From a checkpoint of a small sound classifier: arch jasper, soap at rate 0.0015.
Rows from block 14, named by matrix and row number. Rows with one number belong to one channel. Each number is 128 + 32 x the weight over its row's rms, rounded and kept within 0 to 255. All counts start at 0. Numbers have three digits each. After the name is the row's rms in percent of the matrix's.
# convs0: first width-9 conv, stride 2 (model.blocks.14.convs.0.weight, 192x192x9), inputs 187-191, a 9 kernel for each
# convs1: second width-9 conv (model.blocks.14.convs.1.weight, 192x192x9, transposed), outputs 187-191, a 9 kernel for each
convs0.41 102:190074173165155169129065070091103141111128126140116147131109133108133082144146137122106141122145175103133151049108147110173094152110108
convs0.42 104:113163145098187170108119132137121100161120124091137163154094128107127155138164126108144061114175112098216090162158110134143160128110142
convs0.43 109:179125131158094111110161105116150083093102084153175154106151129083071064147143118109149137119160117148102178107147088119145107142140161
convs0.44 096:096102151204163115144134122119157162091132078127119112093120087154091106101088110104191124134127096080100116128116137078174118124146126
convs0.45 088:204050106147088054060085133128139190145091114101123139163119140129063122124093086154159112115103092102142123166154125143116122111111129
convs0.46 083:105105170127141085165117243112160070109134093090182103131117138134191133098132135108061149111105182128137157105141143100131123123111121
convs0.47 103:147150147129107134108122154112098141173150117175147182132143118142178093134094123063151186095105115180128128124157170123170117174158150
convs0.48 119:071157106149134134124201091127167142106075072172095105134121129163146118182133169102094177166158111179111109128138121099127166101114141
convs0.49 098:135139160075146098093114125154153154125177100111137083181075161113110153100184134135149139094094144110115177154100097102112132116148110
convs0.50 099:130108123124075078128121174130143144108107107125141148152189105137090086127142116103145141194110137117107068171123113128116131152124144
convs0.51 111:087167129062057139195154172122186161114091081136139082129089115122128121091097169150100147141107135141133117110141127118133140110110139
convs0.52 109:149117158080150167119139136065121183096071156131145129119174153118174088192131124051166177147125131170169093075075199170109105125144166
convs0.53 092:093130163137158029176083116118080150128093131070118126109118113148168147136090121075084092169077110111139161121144109157135137132155084
convs0.54 085:066149101135171131108110124110176223165109063098133140182072118073111179113164077132141124094056113151164132126109128147132156142110140
convs0.55 111:194195174157130074089085168129164114190118162094148146108127150078134086091138082132093130096039084105112127097144137142146142107167155
convs0.56 104:070194074190111154090118100121142184103128140108112091153161114167161136099148144135145141188164200043095133194095167115099109115111097
convs0.57 089:140178153154058183103168129113166171101112102191117076152079064082109098100089177130104091093172132131122089144102091106108136095124132
convs0.58 081:114161083167174085158103139041092134161129088119108079154180140155108080118127101072126126054141132144152153126134090141166141117117153
convs0.59 098:079165133184154148126180127107134120133153194070182128108090150156096209085158111177070103154141155135068151107142171068143118122170170
convs0.60 125:165131120153145084161129095104128137090116095090103167154086106088102132173166124169157111190139078089110179123187088091107175163123126
convs0.61 102:022115154171166129105164136196141140140139118151153092108067109083096121157153145172096133135171107148121107134161124119185113122143117
convs0.62 091:171195172123105134187075107168172109134091110108082107102152074155139098077141076075122125167196094102203128128173112096072184096134096
convs0.63 081:084084146172095103125139136137125121097172129101093103146070159118121167117136072077135127053138082193126137151125086088152108125114103
convs0.64 091:143130208137151108093123148103136087138128118126140127089165112144156141191103125156103152091119080116108122106155117113122176135108123
convs0.65 086:079100158083115062102102116112134089101135162156119125133104118180142179139085080157095098155065190081100137116112156110149070191117133
convs0.66 108:132149104096172122120087097127160180054136161098110146113098082113143118162145156066192117135105071101044189166105135171124110097090117
convs0.67 105:108112113157082127187096126137143138106077151140177127093106093171112162156143080106132103105160075146088143157147143112149096145135128
convs0.68 115:131105140177149161174097118135091162083126083096134163127054132149131146162171173168097172131130075101082181110124130151129085124093176
convs0.69 100:180108132173127118111141088147154095146156098113155180118175149121133132158142130156111111093213161109104152097132103156107119148125078
convs0.70 107:117102139172121129134098121110130134115092093136142138168147130159156107133135064134159142129067173131141033133109197118079133145111107
convs0.71 088:113109097116122126110121186136109146158142125097121135114138129075083059143141102085153079056083224174133109121128141111097132156145124
convs0.72 113:206094100165155110159145088089122097173134184074119173131133147106074162132119144070063163150170139109147124123138135071145132083113113
convs0.73 090:124101149127152171078126129080132123122131095123147160173083074150136125140116151117102152146113159085100108153099104119117104146144105
convs0.74 097:145085104072138179116138138136165128129105081152128104180155141146097130188088123145080089059111119185146121125135115088151129192198146
convs0.75 100:119174141130158181087170160158166111069129157165137113112161143164141073136139129164135167126095160168057142113082123154143109105176124
convs0.76 085:176141144128113098099163131149069117175103137099069089087130069086103143173065150087169179131195217130146142166154134101132091113139160
convs0.77 094:159149127145119063056102077157153115171111061114131097130151252161070133097095150123120151107134091124141157144142102132087098190156133
convs0.78 124:127123088131167144124074122104077132093138106072192165094208079126121131184090121119154108129099125156121129079089117135145135138171151
convs0.79 104:147135168100119163119125193136113098128165146118106103131129125111073149105139160115203192121129127117158154123105140092099160119090102
convs0.80 088:102091162117130142154101146114133143144126134143162062152134085134132160145067098129176163150141107141153073169124124115141153123089143
convs0.81 097:123144126106181063182190067125143145094099174185101148122138167164139083092090130107193157132166138171095159127168086137149149124131165
convs0.82 106:107105087107095061161135175126151119087138125141118160117134113088124080056119135074140107121111157112141100119104119145131128132142111
convs0.83 094:129143105089101119135192127079151100137121159143153140119126125180210137085092143101109184169113065101132192122113164156130108114141122
convs0.84 118:098161101138164091117114112126141117103119128135078109124076137143148152125121168125128077128112122115109153155146110125155106148089092
convs0.85 114:069154124155138177151128171104105131139126066137108135119098198165158154101117103130104097098133192202069103134117129096122138138100154
convs0.86 103:109083086075095127152138163046147126116080128132117098103198139101120090162117112171071181115085158121128101127162137132154143096116086
convs0.87 107:143123231097165137162133142181183137130140137106132191086155119152187120148123123169075172102143153087138134132143118108113128103146088
convs0.88 112:107110135082131146052140162173112117155089101051145126119076127190139139136141142120139167158140130131155080096116113084140124090125149
convs0.89 082:110201084124136061120152106150143179106156132099132121042112161097164122117152117097194127165117105183107183125133109147158115087116154
convs0.90 130:076084146126122082107124116151176157154153160166134154087107125111136124155116106150111110145120143124103158096113122127142164127125137
convs0.91 117:105138178151122206114172093124141135130154150169110094129119187150162138091081060135127100112130170153137115121134124147128153115162146
convs0.92 101:079134083074127122122130088084110217145142086083052145160084106134124191044098122122090187186126074144127198129143153113122116155125163
convs0.93 092:176107082098146134095135118147072106161174126147129132108175161113084198107157097132164172112118152120154090099146123135206142162160112
convs0.94 093:168127089098156188098119118087118159213123110116049099098103139139113104088143165159070147135067145154113129160154126126124148100132102
convs0.95 106:054146129133116143133164162079125123133156072155126142137148114122067159133143126134091129054113093125192086115149139106148158105180120
convs0.96 089:165124150134123118148073143151102159030056173154145144151152116136060147147137125080129150179113106036087142134118131151113094114135151
convs0.97 103:198160157196122146075069158156093104110141088150133128168132091107151131080158086139135150105112146123132072179084089140085116122140156
convs0.98 106:073147130154151079138143103144141172076094122092135124113035106179189191191160157101153074140135111127185112134123144134133131135151123
convs0.99 106:170098033141104231168131120149157180195157158127132107125097140154123071123083092164146123106179157135106096103135162117086186116106131
convs0.100 098:080210141178062166176080080139091178126183090126111126122086148097107063166119159126131108181072052130170154034136107139117105104145128
convs0.101 094:188143147131084131144116124172128081123098093137130187059123173198127068134134108135073134149194125097107069095115107097113147127142154
convs0.102 117:184131106111102122160161120102098092116154125111174136149111132141070168117117106153140107156114136167124145138106122112124107121136127
convs0.103 093:183145122162131096172132118091148191100132088127106146105236161142120136129116122153156167084139192203120161152110138106097111134153099
convs0.104 093:144145102100166102110161102137097174155120155114086133138123103114112132123130188117112089104180150143133114114128114103090131143125116
convs0.105 092:195160095103122074090085146176110152104100125108131136175174126109152166102070128097127087109143210120168091117167121112169108137126114
convs0.106 107:131154163053122168192183144144088148119105130143172120102075150090133161152112146120116188086116120124119130102100107140176143131148116
convs0.107 092:190129173062136118110098149099112155183107039094122163127160125066077124135123120149097154065153152186064155101132139114114103156171151
convs0.108 081:108131141119149171116112089097094114127123171182152153143119164071140144173140117100130082081101131151113113138129122089126119139120143
convs0.109 087:121176153108069151096121116124157119158143147122175173089120103123131229083113080097162102118137110108177133142107138142117143155142129
convs0.110 091:171129143129131131115203092132111159142094132158192128118108111099112124129073117113074131105215112125099084098131161137111128131143117
convs0.111 110:105121141087144133130156079130102088109117157138107191137138133172129127056122172160132132134118074111106144184118113138146088114102166
convs0.112 112:051134119149130195097104127111168149138149131129161168148083088127167121113151147153186093144127054130120144131135139096114120119124133
convs0.113 101:122167126131125121164142111161155139122074158152127083156138182159163148136093088132117148144090164087179162145125079112081101164152164
convs0.114 095:094210091118234118078083131139099142108118173141124113089128101101146133188113079154184193095231159176164169099147123127168123130109152
convs0.115 105:131122135141186115132076094161133128104146120150157129114058118079108113118133133076124164196129130126106105148110180124151140112130126
convs0.116 106:102116127187107141099090118165114092144126106105111140069062173134102142133114161143098121107101142079158156115162162132160099134123135
convs0.117 114:160132143063130166092132126126097093180177147107140091139107212145122142132152095134105141187110081133155158102150148131110132148162110
convs0.118 167:129103139119152105145108131125143138154149139141112135127100118124102058107084114123128144156131120136143162125124142139128123113136133
convs0.119 109:135050157140144182128147115133118154105113095185126115164150138066142162125105159161119074147137162128045091129167120173138152096130086
convs0.120 095:193131117112173143099173193077157139123066151134189122190157075097089146128147090175109158166114238137154129153091135157125131102157089
convs0.121 095:154154146170111142088153120164125122121182115113149181107125200080072127156184153122160122222114149114152169117096167100104116179101149
convs0.122 116:138097135090122110134110193091088144088096101140114142088129136115123150113132073102102149081072155131110097119117089125122134125157125
convs0.123 087:153109096094119091128148149118077123146109158092093063124095133152106136187124087102133110128136152184189140181141126183118111158162119
convs0.124 096:137084132118156066156153124099127079104156106171139053158113145174137134127125144095136101135142210155133131167122130103116149141098164
convs0.125 097:126156102054098151105083161156160100087144109101104141114131134179180085092087079186137096091119158106142145151141128101126116118124149
convs0.126 078:116072086154091123224157135149169120141149145095084129116162119149120137128111119080120163143110147117133102119145142118130125181131136
convs0.127 087:147153069094126096104172096162143168083105117173162174122137108126118114127097067171130205153112143145118052142120113152141136104156119
convs0.128 121:079182178130137096186142090114150101080078105097068116164124114108138148106103119084115179088130108103132113129127120122158096099098127
convs0.129 089:102125144172114168136096106078140102150090207115130099151048157134089189130176135142089135102189180185120175119150096128127115130077148
convs0.130 090:135093110141162135039169106129088191124098109143124170091106173133073106148148167088182129170081183060175105089138126154166114153121124
convs0.131 110:100143112139116137136064128154114109100104060133124105089134136065153186134078146123186142072129131136117129184130109137163134082078182
convs0.132 086:123144116135054092117113140044160100106128139135142115149136136113146144127146127142154165041050140104123164132123164126143154076117092
convs0.133 126:105142152073100146168154138099077136095141140156141118085119083186143184169087100144116117163126213160138128135125131090145101108149109
convs0.134 091:064146154182157171155071164131140163136102074124111182169150087110128098188220099139124132082141126096128112124127171133118124143071110
convs0.135 124:158055139142215182141104108146091100148128126081141062179177133165167156100107065056139090110090181077145077112137133192099112145124118
convs0.136 093:209131094105106137147136082142079118108139115133102183097102094075122159128096151135050131114095075094126115078167119132105145116129158
convs0.137 082:175122103121130099124155088117163142130079182089106141089196124135083119142126161159187126102095056123161172147110157148134088095099130
convs0.138 106:098159124124194146144091073067168123093109134101155129171100090098198164083105178116084136173112139162137114135116171129148144114106082
convs0.139 080:094170110140134128086131094174141215165081119141093130129172165082101072138080145048161098141112120123119125102122136130102134154167126
convs0.140 094:115153140126086101115116177133152105112071088135128180097180164103131131089100130197083161070075136160148138165112173150115114152107128
convs0.141 097:117242174097125138131112093134152146121125137218148156163074199156166168125186129082116158084102158091131137085154121082093132134176124
convs0.142 094:033113046121139146093057138133134118185208169063161055147066179050174114097118136192103087085074121207110100103145112142121089160188112
convs0.143 091:100148154067192112123091096151255148115113172144116125137197179125176197117169162152145119119131150129201105114138140116140148142136155
convs0.144 108:214190163142129124106157104137118173149107075147104163188158124114082110066098099125147166066116132124090103108116137162104145112146094
convs0.145 132:142089136138174101125161147142126100123122143109135099066139120156160155063161132100131116184147083146110089132152128139137160138118135
convs0.146 090:104144118146138069111153168128116156181122096132171109153185124103123077117158153138104061155118163178121104118082153137109094188121133
convs0.147 086:189077096070164217145171076123151163117106128161099122143140139173101150118084157167107117130140070098167147116145135097132159124155150
convs0.148 079:118151056084079162204113104108176131127085147148147088137151117144111119118116108137105117146184147116114107127103084155139118141093161
convs0.149 099:123093107212100128119065126150161100122129079138106092144074075151119161059151124157093255086063155149151100159097121152082109130133130
convs0.150 089:087139107149099107160111102199165147088172153173147125111176138100116100092111116052155099164137079110116159118154160137191171120098103
convs0.151 078:104117071117142113141117124121129113123178112175122100117120117114107114118171158111126125103118097148150150100083101147166157080104121
convs0.152 109:095139155068128142104142118144071109115161169128100166150093133116165169142136113118135173166110179172138127107111084137164154102097143
convs0.153 092:189164135040022130164158135120165106144154108137179162119107144094128147149162143161094072120127163121178134132163136142134133147068156
convs0.154 090:103133188173152092088159118118154127164147164140121165216161135112149095118118069172113173102115144139150136097097086135156131147150123
convs0.155 098:164087111162164140154146105161113110096117111127126132123142138103126162118140153142169124099182136116129130144103137118104156127119095
convs0.156 101:184120126148079076091131114115113131115149190103172100105111158093133036063154128116114137159108161163118120108109151166129131104111126
convs0.157 100:180144154147104135136171096159119132138123183094093151141098115104129115096142108074106086146123085171126109167127143145192137123147137
convs0.158 092:156058070069166166138086138186125009129211124129170118133169115143095159138104115131164103157100093096109164158143124124103108092125127
convs0.159 081:091085149067122156159115105087153060159067112124104115109118138201143077184090150117164146187188117194180115129134086117137109153143135
convs0.160 099:145170132104143132129149090083159121139181177164109042141166160102107121140144101123129125145107186180077142125114141168155156117131125
convs0.161 098:113137124091120200137119129104115126113131128136061113141120092090149078157179115145111116113097145170048111080139155170081145182112133
convs0.162 106:128147138044160204137104121092083112147131146083143103126114109153098137136152088123133155117059153131111114150081133130121131183119190
convs0.163 101:135092133161161130205063118160152133172151083086148162141160164136095115137144120114117123112100143075153122149145100124151139102140111
convs0.164 084:127136063106135139168180133126130125177136128127098099158076139103091121163132140119160062145099111105159111140125187108130135087114093
convs0.165 100:084059129174128185160104121144120168095155058167146143147135137186146175118081110078128119133147143066153096128123139140120108108117094
convs0.166 076:100141202102106128117155115184100077144029132116097139116144159125163145118162138060172133181074137131141087113129113134142121113109137
convs0.167 100:175137172124137198102131111133159089081163129162140112052164154177162117110106132081185122113137076118121123151125147130114104109099109
convs0.168 104:132093137152180140171097129126118126176121127155149092123139146168034132107124152117107094093206134126079168080171079107106107108132149
convs0.169 093:044091115153075119097111136149039083137124169159090139096085099126115119119096087149148139088194097162144074110138100154142092123120127
convs0.170 087:105189202053104144116145101119099138167150141178048175137096136131118110144105186106160106087137126100130065154080074147100148134123101
convs0.171 116:128099150157115074124094094107160159172112127126148151121054106187157086151112102215195065105111156143141080120162148180123127096125152
convs1.41 102:143119146125088121157163096090114149152129159143107084096149123155091085127177074165128167134168103078171109121124136132091119091077185
convs1.42 109:155136167189165104152094137131087148117111135140156101079135174122154125092126140144105137109149106169139124124127181096155168099106088
convs1.43 110:121158137129183099119114081122100124122100125158142124161145121116166117160167124103136156064062145109169126095117188106233119113159166
convs1.44 106:069130126081200155105113086152117160142102081139148133119154110127118092151091186150027106140137178156184092147155142096130132135236111
convs1.45 094:069132098105102127160112167155073131111134143149135105139057135163108126111118078186058077143112150089119124135151133139154104077094137
convs1.46 090:078077156109024078120101130120124100084140132085161159122146110134109103086146122138132129146215052106171074139096024168172172165093157
convs1.47 109:141136164145137174125078109144127129122112147147139168130150100132107097165090189134038127148128134189127084088059106170121068149080149
convs1.48 113:085124149106092113149157108110137187100111148101143146131150115158155136202161094119141120117164090138121165112114083076138153205156071
convs1.49 097:118147161129163119103067121119134139104071113135081103101153136102106096106162134136077119103108149109168135160185122122165136123178080
convs1.50 099:099117109150043182116101125151132140113148136144119116151134120128097188137140134093126169158166130112059053187118127131113182126142091
convs1.51 113:148083122091135108041050105136135160108158123108120090094169172079123138113145118134197080146084154154139102182183198137109152123091159
convs1.52 110:157115118160137095081153169090127123114113162181138112111106061146156139094168147096129162162071113133074203135161095068124176096116188
convs1.53 095:187127142108143183103108054164108138097131088091142144115118116097077140081135171124064119197132169067190137118166123159131142117109158
convs1.54 092:108110104100176135154133148074104087152198145137126137144162123195095132112100121163155148162112159058194104119093065077158104142077108
convs1.55 105:164193113140163113133059086152117107122091104110106102129162102158142172141122109121082068192104150108111185156116165122177155146150108
convs1.56 105:180137141111147146146110139118119120170090121144111093169146146133094095174107142094083147182132133057120140163104120111118152156101107
convs1.57 091:105067157169112166108117138001111149162155132158181106112170168123136133123084105170120102101024101173147169129079106134114120114075129
convs1.58 087:134188255146160123146096156130115109147165093134140153149107145134104122126091118145048126191175120168119102151066130134171074106145110
convs1.59 104:152057098130104134149078157094162133157115113115097120093153153112160126130087109157167123166190143157143109123098062127131146098128108
convs1.60 117:124138152122106134168123107127115087153144157116136067191164124155121130136132130065160086125149053154145093118143101188127106080208122
convs1.61 102:084185139141080157109147093086138121101117161148140108080163129147119109170136088132117077162141103123135117120147117020111137098145132
convs1.62 093:172156170195100165092127102163134142101135085138090143160110126153109101150094133128126085111101141120076115161115124136130055127149166
convs1.63 084:173151160141056096123149139137148100095142146128138094110133171101124191141146123095059149100177089163215124128129088134142160122150161
convs1.64 094:139100095138120171099203137174111142094169080163118085124136127160161162121101125084207137150068114112121172088110180120139112131097127
convs1.65 092:090100134141139148128075110157114097125137137130142121088160116124147133111133150113061169080137163114174101170158144150121165120147094
convs1.66 106:177140167147184163128186123098143123126156164182142099146131090106121171118093105103083221115122150143059169134075162178127097111152043
convs1.67 110:133096129079167167076175115136096144093110114111098132061105107141110153107160127117164056089123128131097090149175120078101166171170165
convs1.68 113:099120131172124146052125062097177187108175159116150120125128126092123071139098131101068110130191125061194116165214144115056114131138180
convs1.69 105:106083090159127132190150111111170104142026106149141120129150119140143138096145140200118174056099099038165172096169121101219118147090069
convs1.70 105:069110126058117132126198090107037144094133133119135154160116168165105134130173121061174159132105148171133146127137208149086125181064162
convs1.71 093:161205146151196092092101147110151178101178078134122129117121103082124133100170141142135179140178213153177118111110067130223178171093180
convs1.72 109:149094138144108074168088158124147141136102160184142148139203153144122110099132094128117127081118186088160099152194103157122064127087123
convs1.73 093:132177138111106133186108155104139126132161140117131148144122096143098091167131110123139101074153130152089120178177137084136141104145135
convs1.74 108:120183166144115079153144115072119212093168145111156098101131102138171167123115097169195120172141101081200122155095144107130130150116124
convs1.75 091:158132085172140164142131146149132129172118130100139104143133117142073170130152117067003142139174074129216085148153130192123104134086153
convs1.76 089:149129108117111128093180201159181145131043145141159146148190143105134118138150099165067164148142104062113215165117118099124134064168163
convs1.77 097:113123091169134096106118142090129141111063157137126133114135128115178139122100124141122132132114053130048219136122126134146129107138186
convs1.78 118:099145070130134116147189139110111149165098139135156113175136090147156103182129097091080165061125182133076173081111095163140122074155137
convs1.79 111:147082096156108108173116135116113156124134117154118109178101107085147140152108157137119100179157110151098185160150240103127138118073120
convs1.80 091:129079149077160061140144123119157137104133098130133133143148103147135116105164143051171232083108126134114125126149099074127117107184147
convs1.81 097:155087161132182157081144093105144095107092124114118132187123108095103152122114157120087126119151102172156164191148124096158101130138119
convs1.82 110:146135069113131124141124160181094086103154117170135120131078113123104148194165127174079168124123112097072127142118104168111186112136108
convs1.83 096:071131159062157154099097128126099141178138124159145103120123086123145142127145179095128145131137136179122147140138130124159080141134167
convs1.84 108:138114128155121147115094086180097129110135127169148136162110148171112080159178116087217128133159124076101154136077093177120130138214080
convs1.85 108:139159132141143175166103179107048119102103149189156102141096128081146089142138164076104171130153059146174140118130116118106171160118101
convs1.86 099:119105174139080130113106142128123167145104102109135133108156174125126111179153119142107170158127159084086138122157167098032120196109146
convs1.87 103:120160095113161155182116143093165160095130151130153153106129174140100133144156210113145107177123143169164087134189154067096100090148116
convs1.88 108:150145104112129111120142149159140092087101124098120089146107155134140083171158177122151178187096103131068095104146172178157085137153131
convs1.89 085:159063142166140151164126172122127117123132120104109143126138085154138173148093161072062139106094097109069140129178108151117174104084101
convs1.90 095:113116139139187103122163154152165137152085190128093103132124111144068114080131112099115116119078173089123144098123166124119067106168126
convs1.91 116:162179071156142172054159128163118152163107131128135137151081087122168134147081175211123118122156084207035109066134110096149155098167098
convs1.92 100:149182121166219108192152127148116164096140136109098127140132154104125121056158108077064104119145189087115130108147146108177132087157170
convs1.93 092:141059115145104087088123118114062128162155159116093100124111119119164153136128135134170104148071099049148064154054120095206116145116157
convs1.94 094:131128087190098137089144101091094112138112097110121138193145108179139145170127118088161136190106133120122132106159058145143154116101156
convs1.95 102:122142211163114087113041162169120105114136147132117142113121173184142096142095136190159086160075036095189172206093081147131135167147089
convs1.96 099:095077190098097148146103165164137079144111127146087144106116147156099123111093112140090115162129085068206138134095167121132125209146134
convs1.97 100:175114131151169171106086133171112094149106112128083136158142096123120145162118132142115091117092202136193126149084123131180122101138137
convs1.98 105:145138172106143160097178102128153077150174128132122160167141161123125161126104109198106129217069084170138092214137122080072103092100237
convs1.99 101:113117110158140154112143111146127115169056116144134138141117110122151131118127107187128232133109199076168175125145157109100097117110139
convs1.100 098:131058069144139052168085086067096099166143166090115134127135213155105164060166133150123130157144103182094092138153058106177091106201154
convs1.101 098:104143175172150148149123178138132177093071120143143151152122127084123107138191097077163118134031123196060162127136147099169126106139125
convs1.102 112:099178105098174111109113115177108147188100175134120134146157125140155072111103127124102081133198114160174146080097176188164091166138120
convs1.103 093:138079126107127115150114108193137119152121116128142153146090177133083115098084125045118133142109128148176078175153154209110110132086110
convs1.104 097:129083160137139097178083189118172127139132125125128130133122109136183146145095121203116081124168102163121069146094155083135127097161134
convs1.105 100:126168184160064151074176189116174214145081122091123117100104111128100184102076140138135174089122103160174080193156168153084142062194128
convs1.106 107:149106091110154115162135114103075146142130118114144120160124070128163133148166127082108148112168138151145161169111197119131170129109187
convs1.107 097:141162133184127186074129153130144091162164136125083110177179102129128138130146111076146132088141131165114103130109093080184073187140121
convs1.108 088:125144182174039147102135069145123124111083134157145124128113158118179127120188058141165111136092059209096119145065100162139206171186097
convs1.109 095:165007193174141104093128146119161130106093165100136142117101128148154081133131154074097114170038064114185159102100111173065114135162106
convs1.110 097:111111142141135135168094140157132121117122130120101153131124128164118161149109111131146086121105139148152169165149146144079131120146106
convs1.111 112:144101086168129130164069157137181105121155160137126129140124149147109137132097143191117105118100129107167193128160089155125096115182111
convs1.112 110:081124131116116101169096198064111133055176126151097170102138093101106140171133113127144104150144121123137107116161070153040156176091181
convs1.113 103:162112101169164107119094138056171209078090116132119135054131191140050126146152106160155167114150128148098132143184107122157082104089085
convs1.114 091:176140125116108155149180076153105146149154146138120095119116105145166158133080159084179116140113132176167170144142105147057165056127117
convs1.115 104:074129170163117088123090137162145115107152102120150121094140084162085132109172087084168128148074076110145132134062176170085132119095068
convs1.116 108:134172104122114112145163088116138114155162150124118145035082165114161130169088126151092182125104103104116132079160129117126171139065092
convs1.117 109:088157081104132112141144168139123117082111145176172116128138055112148141081110112128139144160121127112160063089170100113164127112113059
convs1.118 098:170151173118123099143051135159118097083168155148136124043068182132164114084113152119133057120096158183096115176182095105178146112102152
convs1.119 106:099214107107105102105142128078167163108105173136151132118126154143136133127110133155114139090109119168121149122140167076085082164157121
convs1.120 095:137091101063105107135119123126152108100084167101161124102136149105128147180099116177139110163123093165146048110083114099183092102145145
convs1.121 093:120078090069159084194127172152143147146096153148132114093127156064088132109144150116159143133126113088151105200119117131099114055129119
convs1.122 111:067165140108149118140141113083124096133114148140135129126096180147130111102144156161069076163145168249104085101154156110115174159109126
convs1.123 089:180152122096113131150128096159143135125144117104126109094096113135162106100192140176064141151059121120132132188122106132141089140124096
convs1.124 100:167129117160109149113129146131128168151086151130117097180173090133150176099078116079111139149051148112106142168158115153106076214117091
convs1.125 096:154125072122092148134114139162082100102086123153141104193173079146114088105158136144059122093114107161096190171165117048148186134096111
convs1.126 087:115169127099108079124127077122170098061128102154155155138164109132163152142164086168175102121128183026095167128197155108145097151067114
convs1.127 097:210156113117129174164131130136125106120134118144150163169134075089131179152113111174126165166130080102139116118116169098112116131126122
convs1.128 119:170066088143094129117131121212132112177144174135127112082158125111102126092109152096147111122133156144079074095152152158061194154064150
convs1.129 088:141046115181134133211129110076152123142136156086078086129167154079172119165117132165094082105138189133140144174117115096155135105093163
convs1.130 089:140144145112163087178139160118062134174101114101139146142192153114120163107137121171155149127234135106130054128106170109048131109171151
convs1.131 108:142079168106126169137151112110105158132069133128133069145121140114141076118175137129105134156119107164086128179093161085130117143192140
convs1.132 092:161161113180190116095143096191111098157169170106106153111158098129095075163104123125125057128116145130149136140113138140118102145133143
convs1.133 116:138168161115115137115092091136147141120190152138146153095108162063094157109078159177115148073138061193082039122118097114115151113126131
convs1.134 100:072134132082228077076186094165144145073117103148101150145083142122104054144118094164162105071151136155170105076125141141132102156085133
convs1.135 104:138154082134158117100125177121151120160117134124138107152089130144128137134090099193121145124073111141076100123141228120090079076145129
convs1.136 092:154159166111141098166055192156163161144182083117139153118113149096151111090170095151037066143115118179050141110122162130170150106147150
convs1.137 087:108138177073138116142102198105152124081057102144132157143142188163118149140122140135066040098079219187184084166095189136097119138096154
convs1.138 103:108131185124067142106131146082066129150165115114139108191138155131146143130170137097115136161071115150121094158154078119109104091090166
convs1.139 089:093057183106124125150143123133081140125120172145117125103154130129098119131137125099109131192082156126054173141149154105137167155148086
convs1.140 094:195100134138087124074129077126138203115139145078096118150133150095102136134135116189093071091119179094172146083155121152178124166100136
convs1.141 094:072119105156159142138073128128060120103078143121139154072161110143155140097146118127154079126103075058133149116089173096114079146102156
convs1.142 096:135175126129189139190051171103178139140124139117114144129099120111138121094148078154204085138154109113064185194128140207133174096115155
convs1.143 094:117170115152172198148111185147143095156083147131153170106131087138125100125148081132088098129086178135108116095170193088123161137117088
convs1.144 106:143121195128117111139162125122101098104094176139151124178110111081097165142121120227101194108177135136133045159161078168119090147150153
convs1.145 132:140102161099145127116129134182102134130142128108115090159133072124096131141128107098122135111093109145127097038166138178097118151130128
convs1.146 093:072195128104074045163100178086129161135153096108153121073083104123114140125143138135041083154087120137119133138140082149109171099127126
convs1.147 098:179142121149119068158155138124116171120086135132128094113148158107143073147116122101129175165098137150117185162134105107087093136136082
convs1.148 085:182142096079167134138124078198121121136062123109129112100104139085094133141071121072141152157162062080141106150133109117187108157117138
convs1.149 101:111116098157066102148123139127142157142108115122073072110122173106122136153135129168096192094088090083163131171128077103194159165077077
convs1.150 094:132179115151079152114143162129160154145139088065141108101077174125093131126151175095176090167092209162157145078138080075133138154166174
convs1.151 084:050080142250202178084143109100041152132111125132126137132112109109138151126143125139074112135186145161104124156156110081135092084108151
convs1.152 105:128085147168106162143190108085077137122128108174141113150189118063148113180087113103208102159132133141167153155108145132075129114114088
convs1.153 093:160123067086082116112110144181085136149090146087116087181048072170113133128126138108119172185047122104151129155063063138110144117139156
convs1.154 090:113132161060135185109155090178176134139139130119093123145191141051127131112151119170148118201153157192168109055129181156097110158149140
convs1.155 094:065129169164079126106165168113135147182100123132125115129124076191090131153128092147051179057092108105176156126104086134076063129120149
convs1.156 098:119102124114115153179117098167123101121109156121114119186131122177075143134078141062122153100161189118104165127120164121106134132088092
convs1.157 103:127107118130095103131132129065091125079129122136142136126161159100122143065134130131122144204095124133158120234165172098105145127068132
convs1.158 098:087058149049060161130173088127106102123166122124133145085128105149130128129114095135117095146046062165149168151085127115132118086135131
convs1.159 088:112141139150162165163163110078157096160125152183164116199176116113140146128093150104176146051129183168064065104095091128166116194132176
convs1.160 097:150164173154113185139076097125163121123082121131107195130169107169119147154091096068095158100086176117122199128094117081151187135131068
convs1.161 100:044081180187125172136128087134100066125130155110115122159158113088140118136158149118244065083120108089120093168088162113050090094113144
convs1.162 102:135159145124127044141155114125123146117143118132138105134120064126117118147084131056135086150128104191096112137115129129166117109136061
convs1.163 101:154083193161108121126155123120093102065138141111138145137087134153137132124107153190139095095142165080117103136177183135091216135155139
convs1.164 089:108137143109135138062207140148113133177150133093121102150094115125146116099105162183202096135140123144118174097157133120122153163180094
convs1.165 099:130155180128105103079151120107151118128140134125129122155167121123127072109137104078141184108200128084103179108146128178128153084125117
convs1.166 084:069129097147182078220092145137118159138119091129122155149136132138165138091134099052110074090137113060140121144105066109069117182125155
convs1.167 102:170200157144128174159117125106124116132073135172145119147159100191163119117147146074110160176084075162188134065121140169147173118126151
convs1.168 099:185120134125137220174160112126112114110116122132132166163163127149124112148111160106106130111130147161194146156173126078103088123128121
convs1.169 094:135127087159199149095116135056068133119100154196132084155124163094165146152139114141206137135099051141115168088162119150131125103075152
convs1.170 089:091134164104094177121164109113124091142166152096125113118078110102143196137120113061087153116130095156113153193090146107150054145098122
convs1.171 115:141118114149176138091152098160134117116077184141141141078111170129084142156131123146096140108151157104109111162059163155078071115095111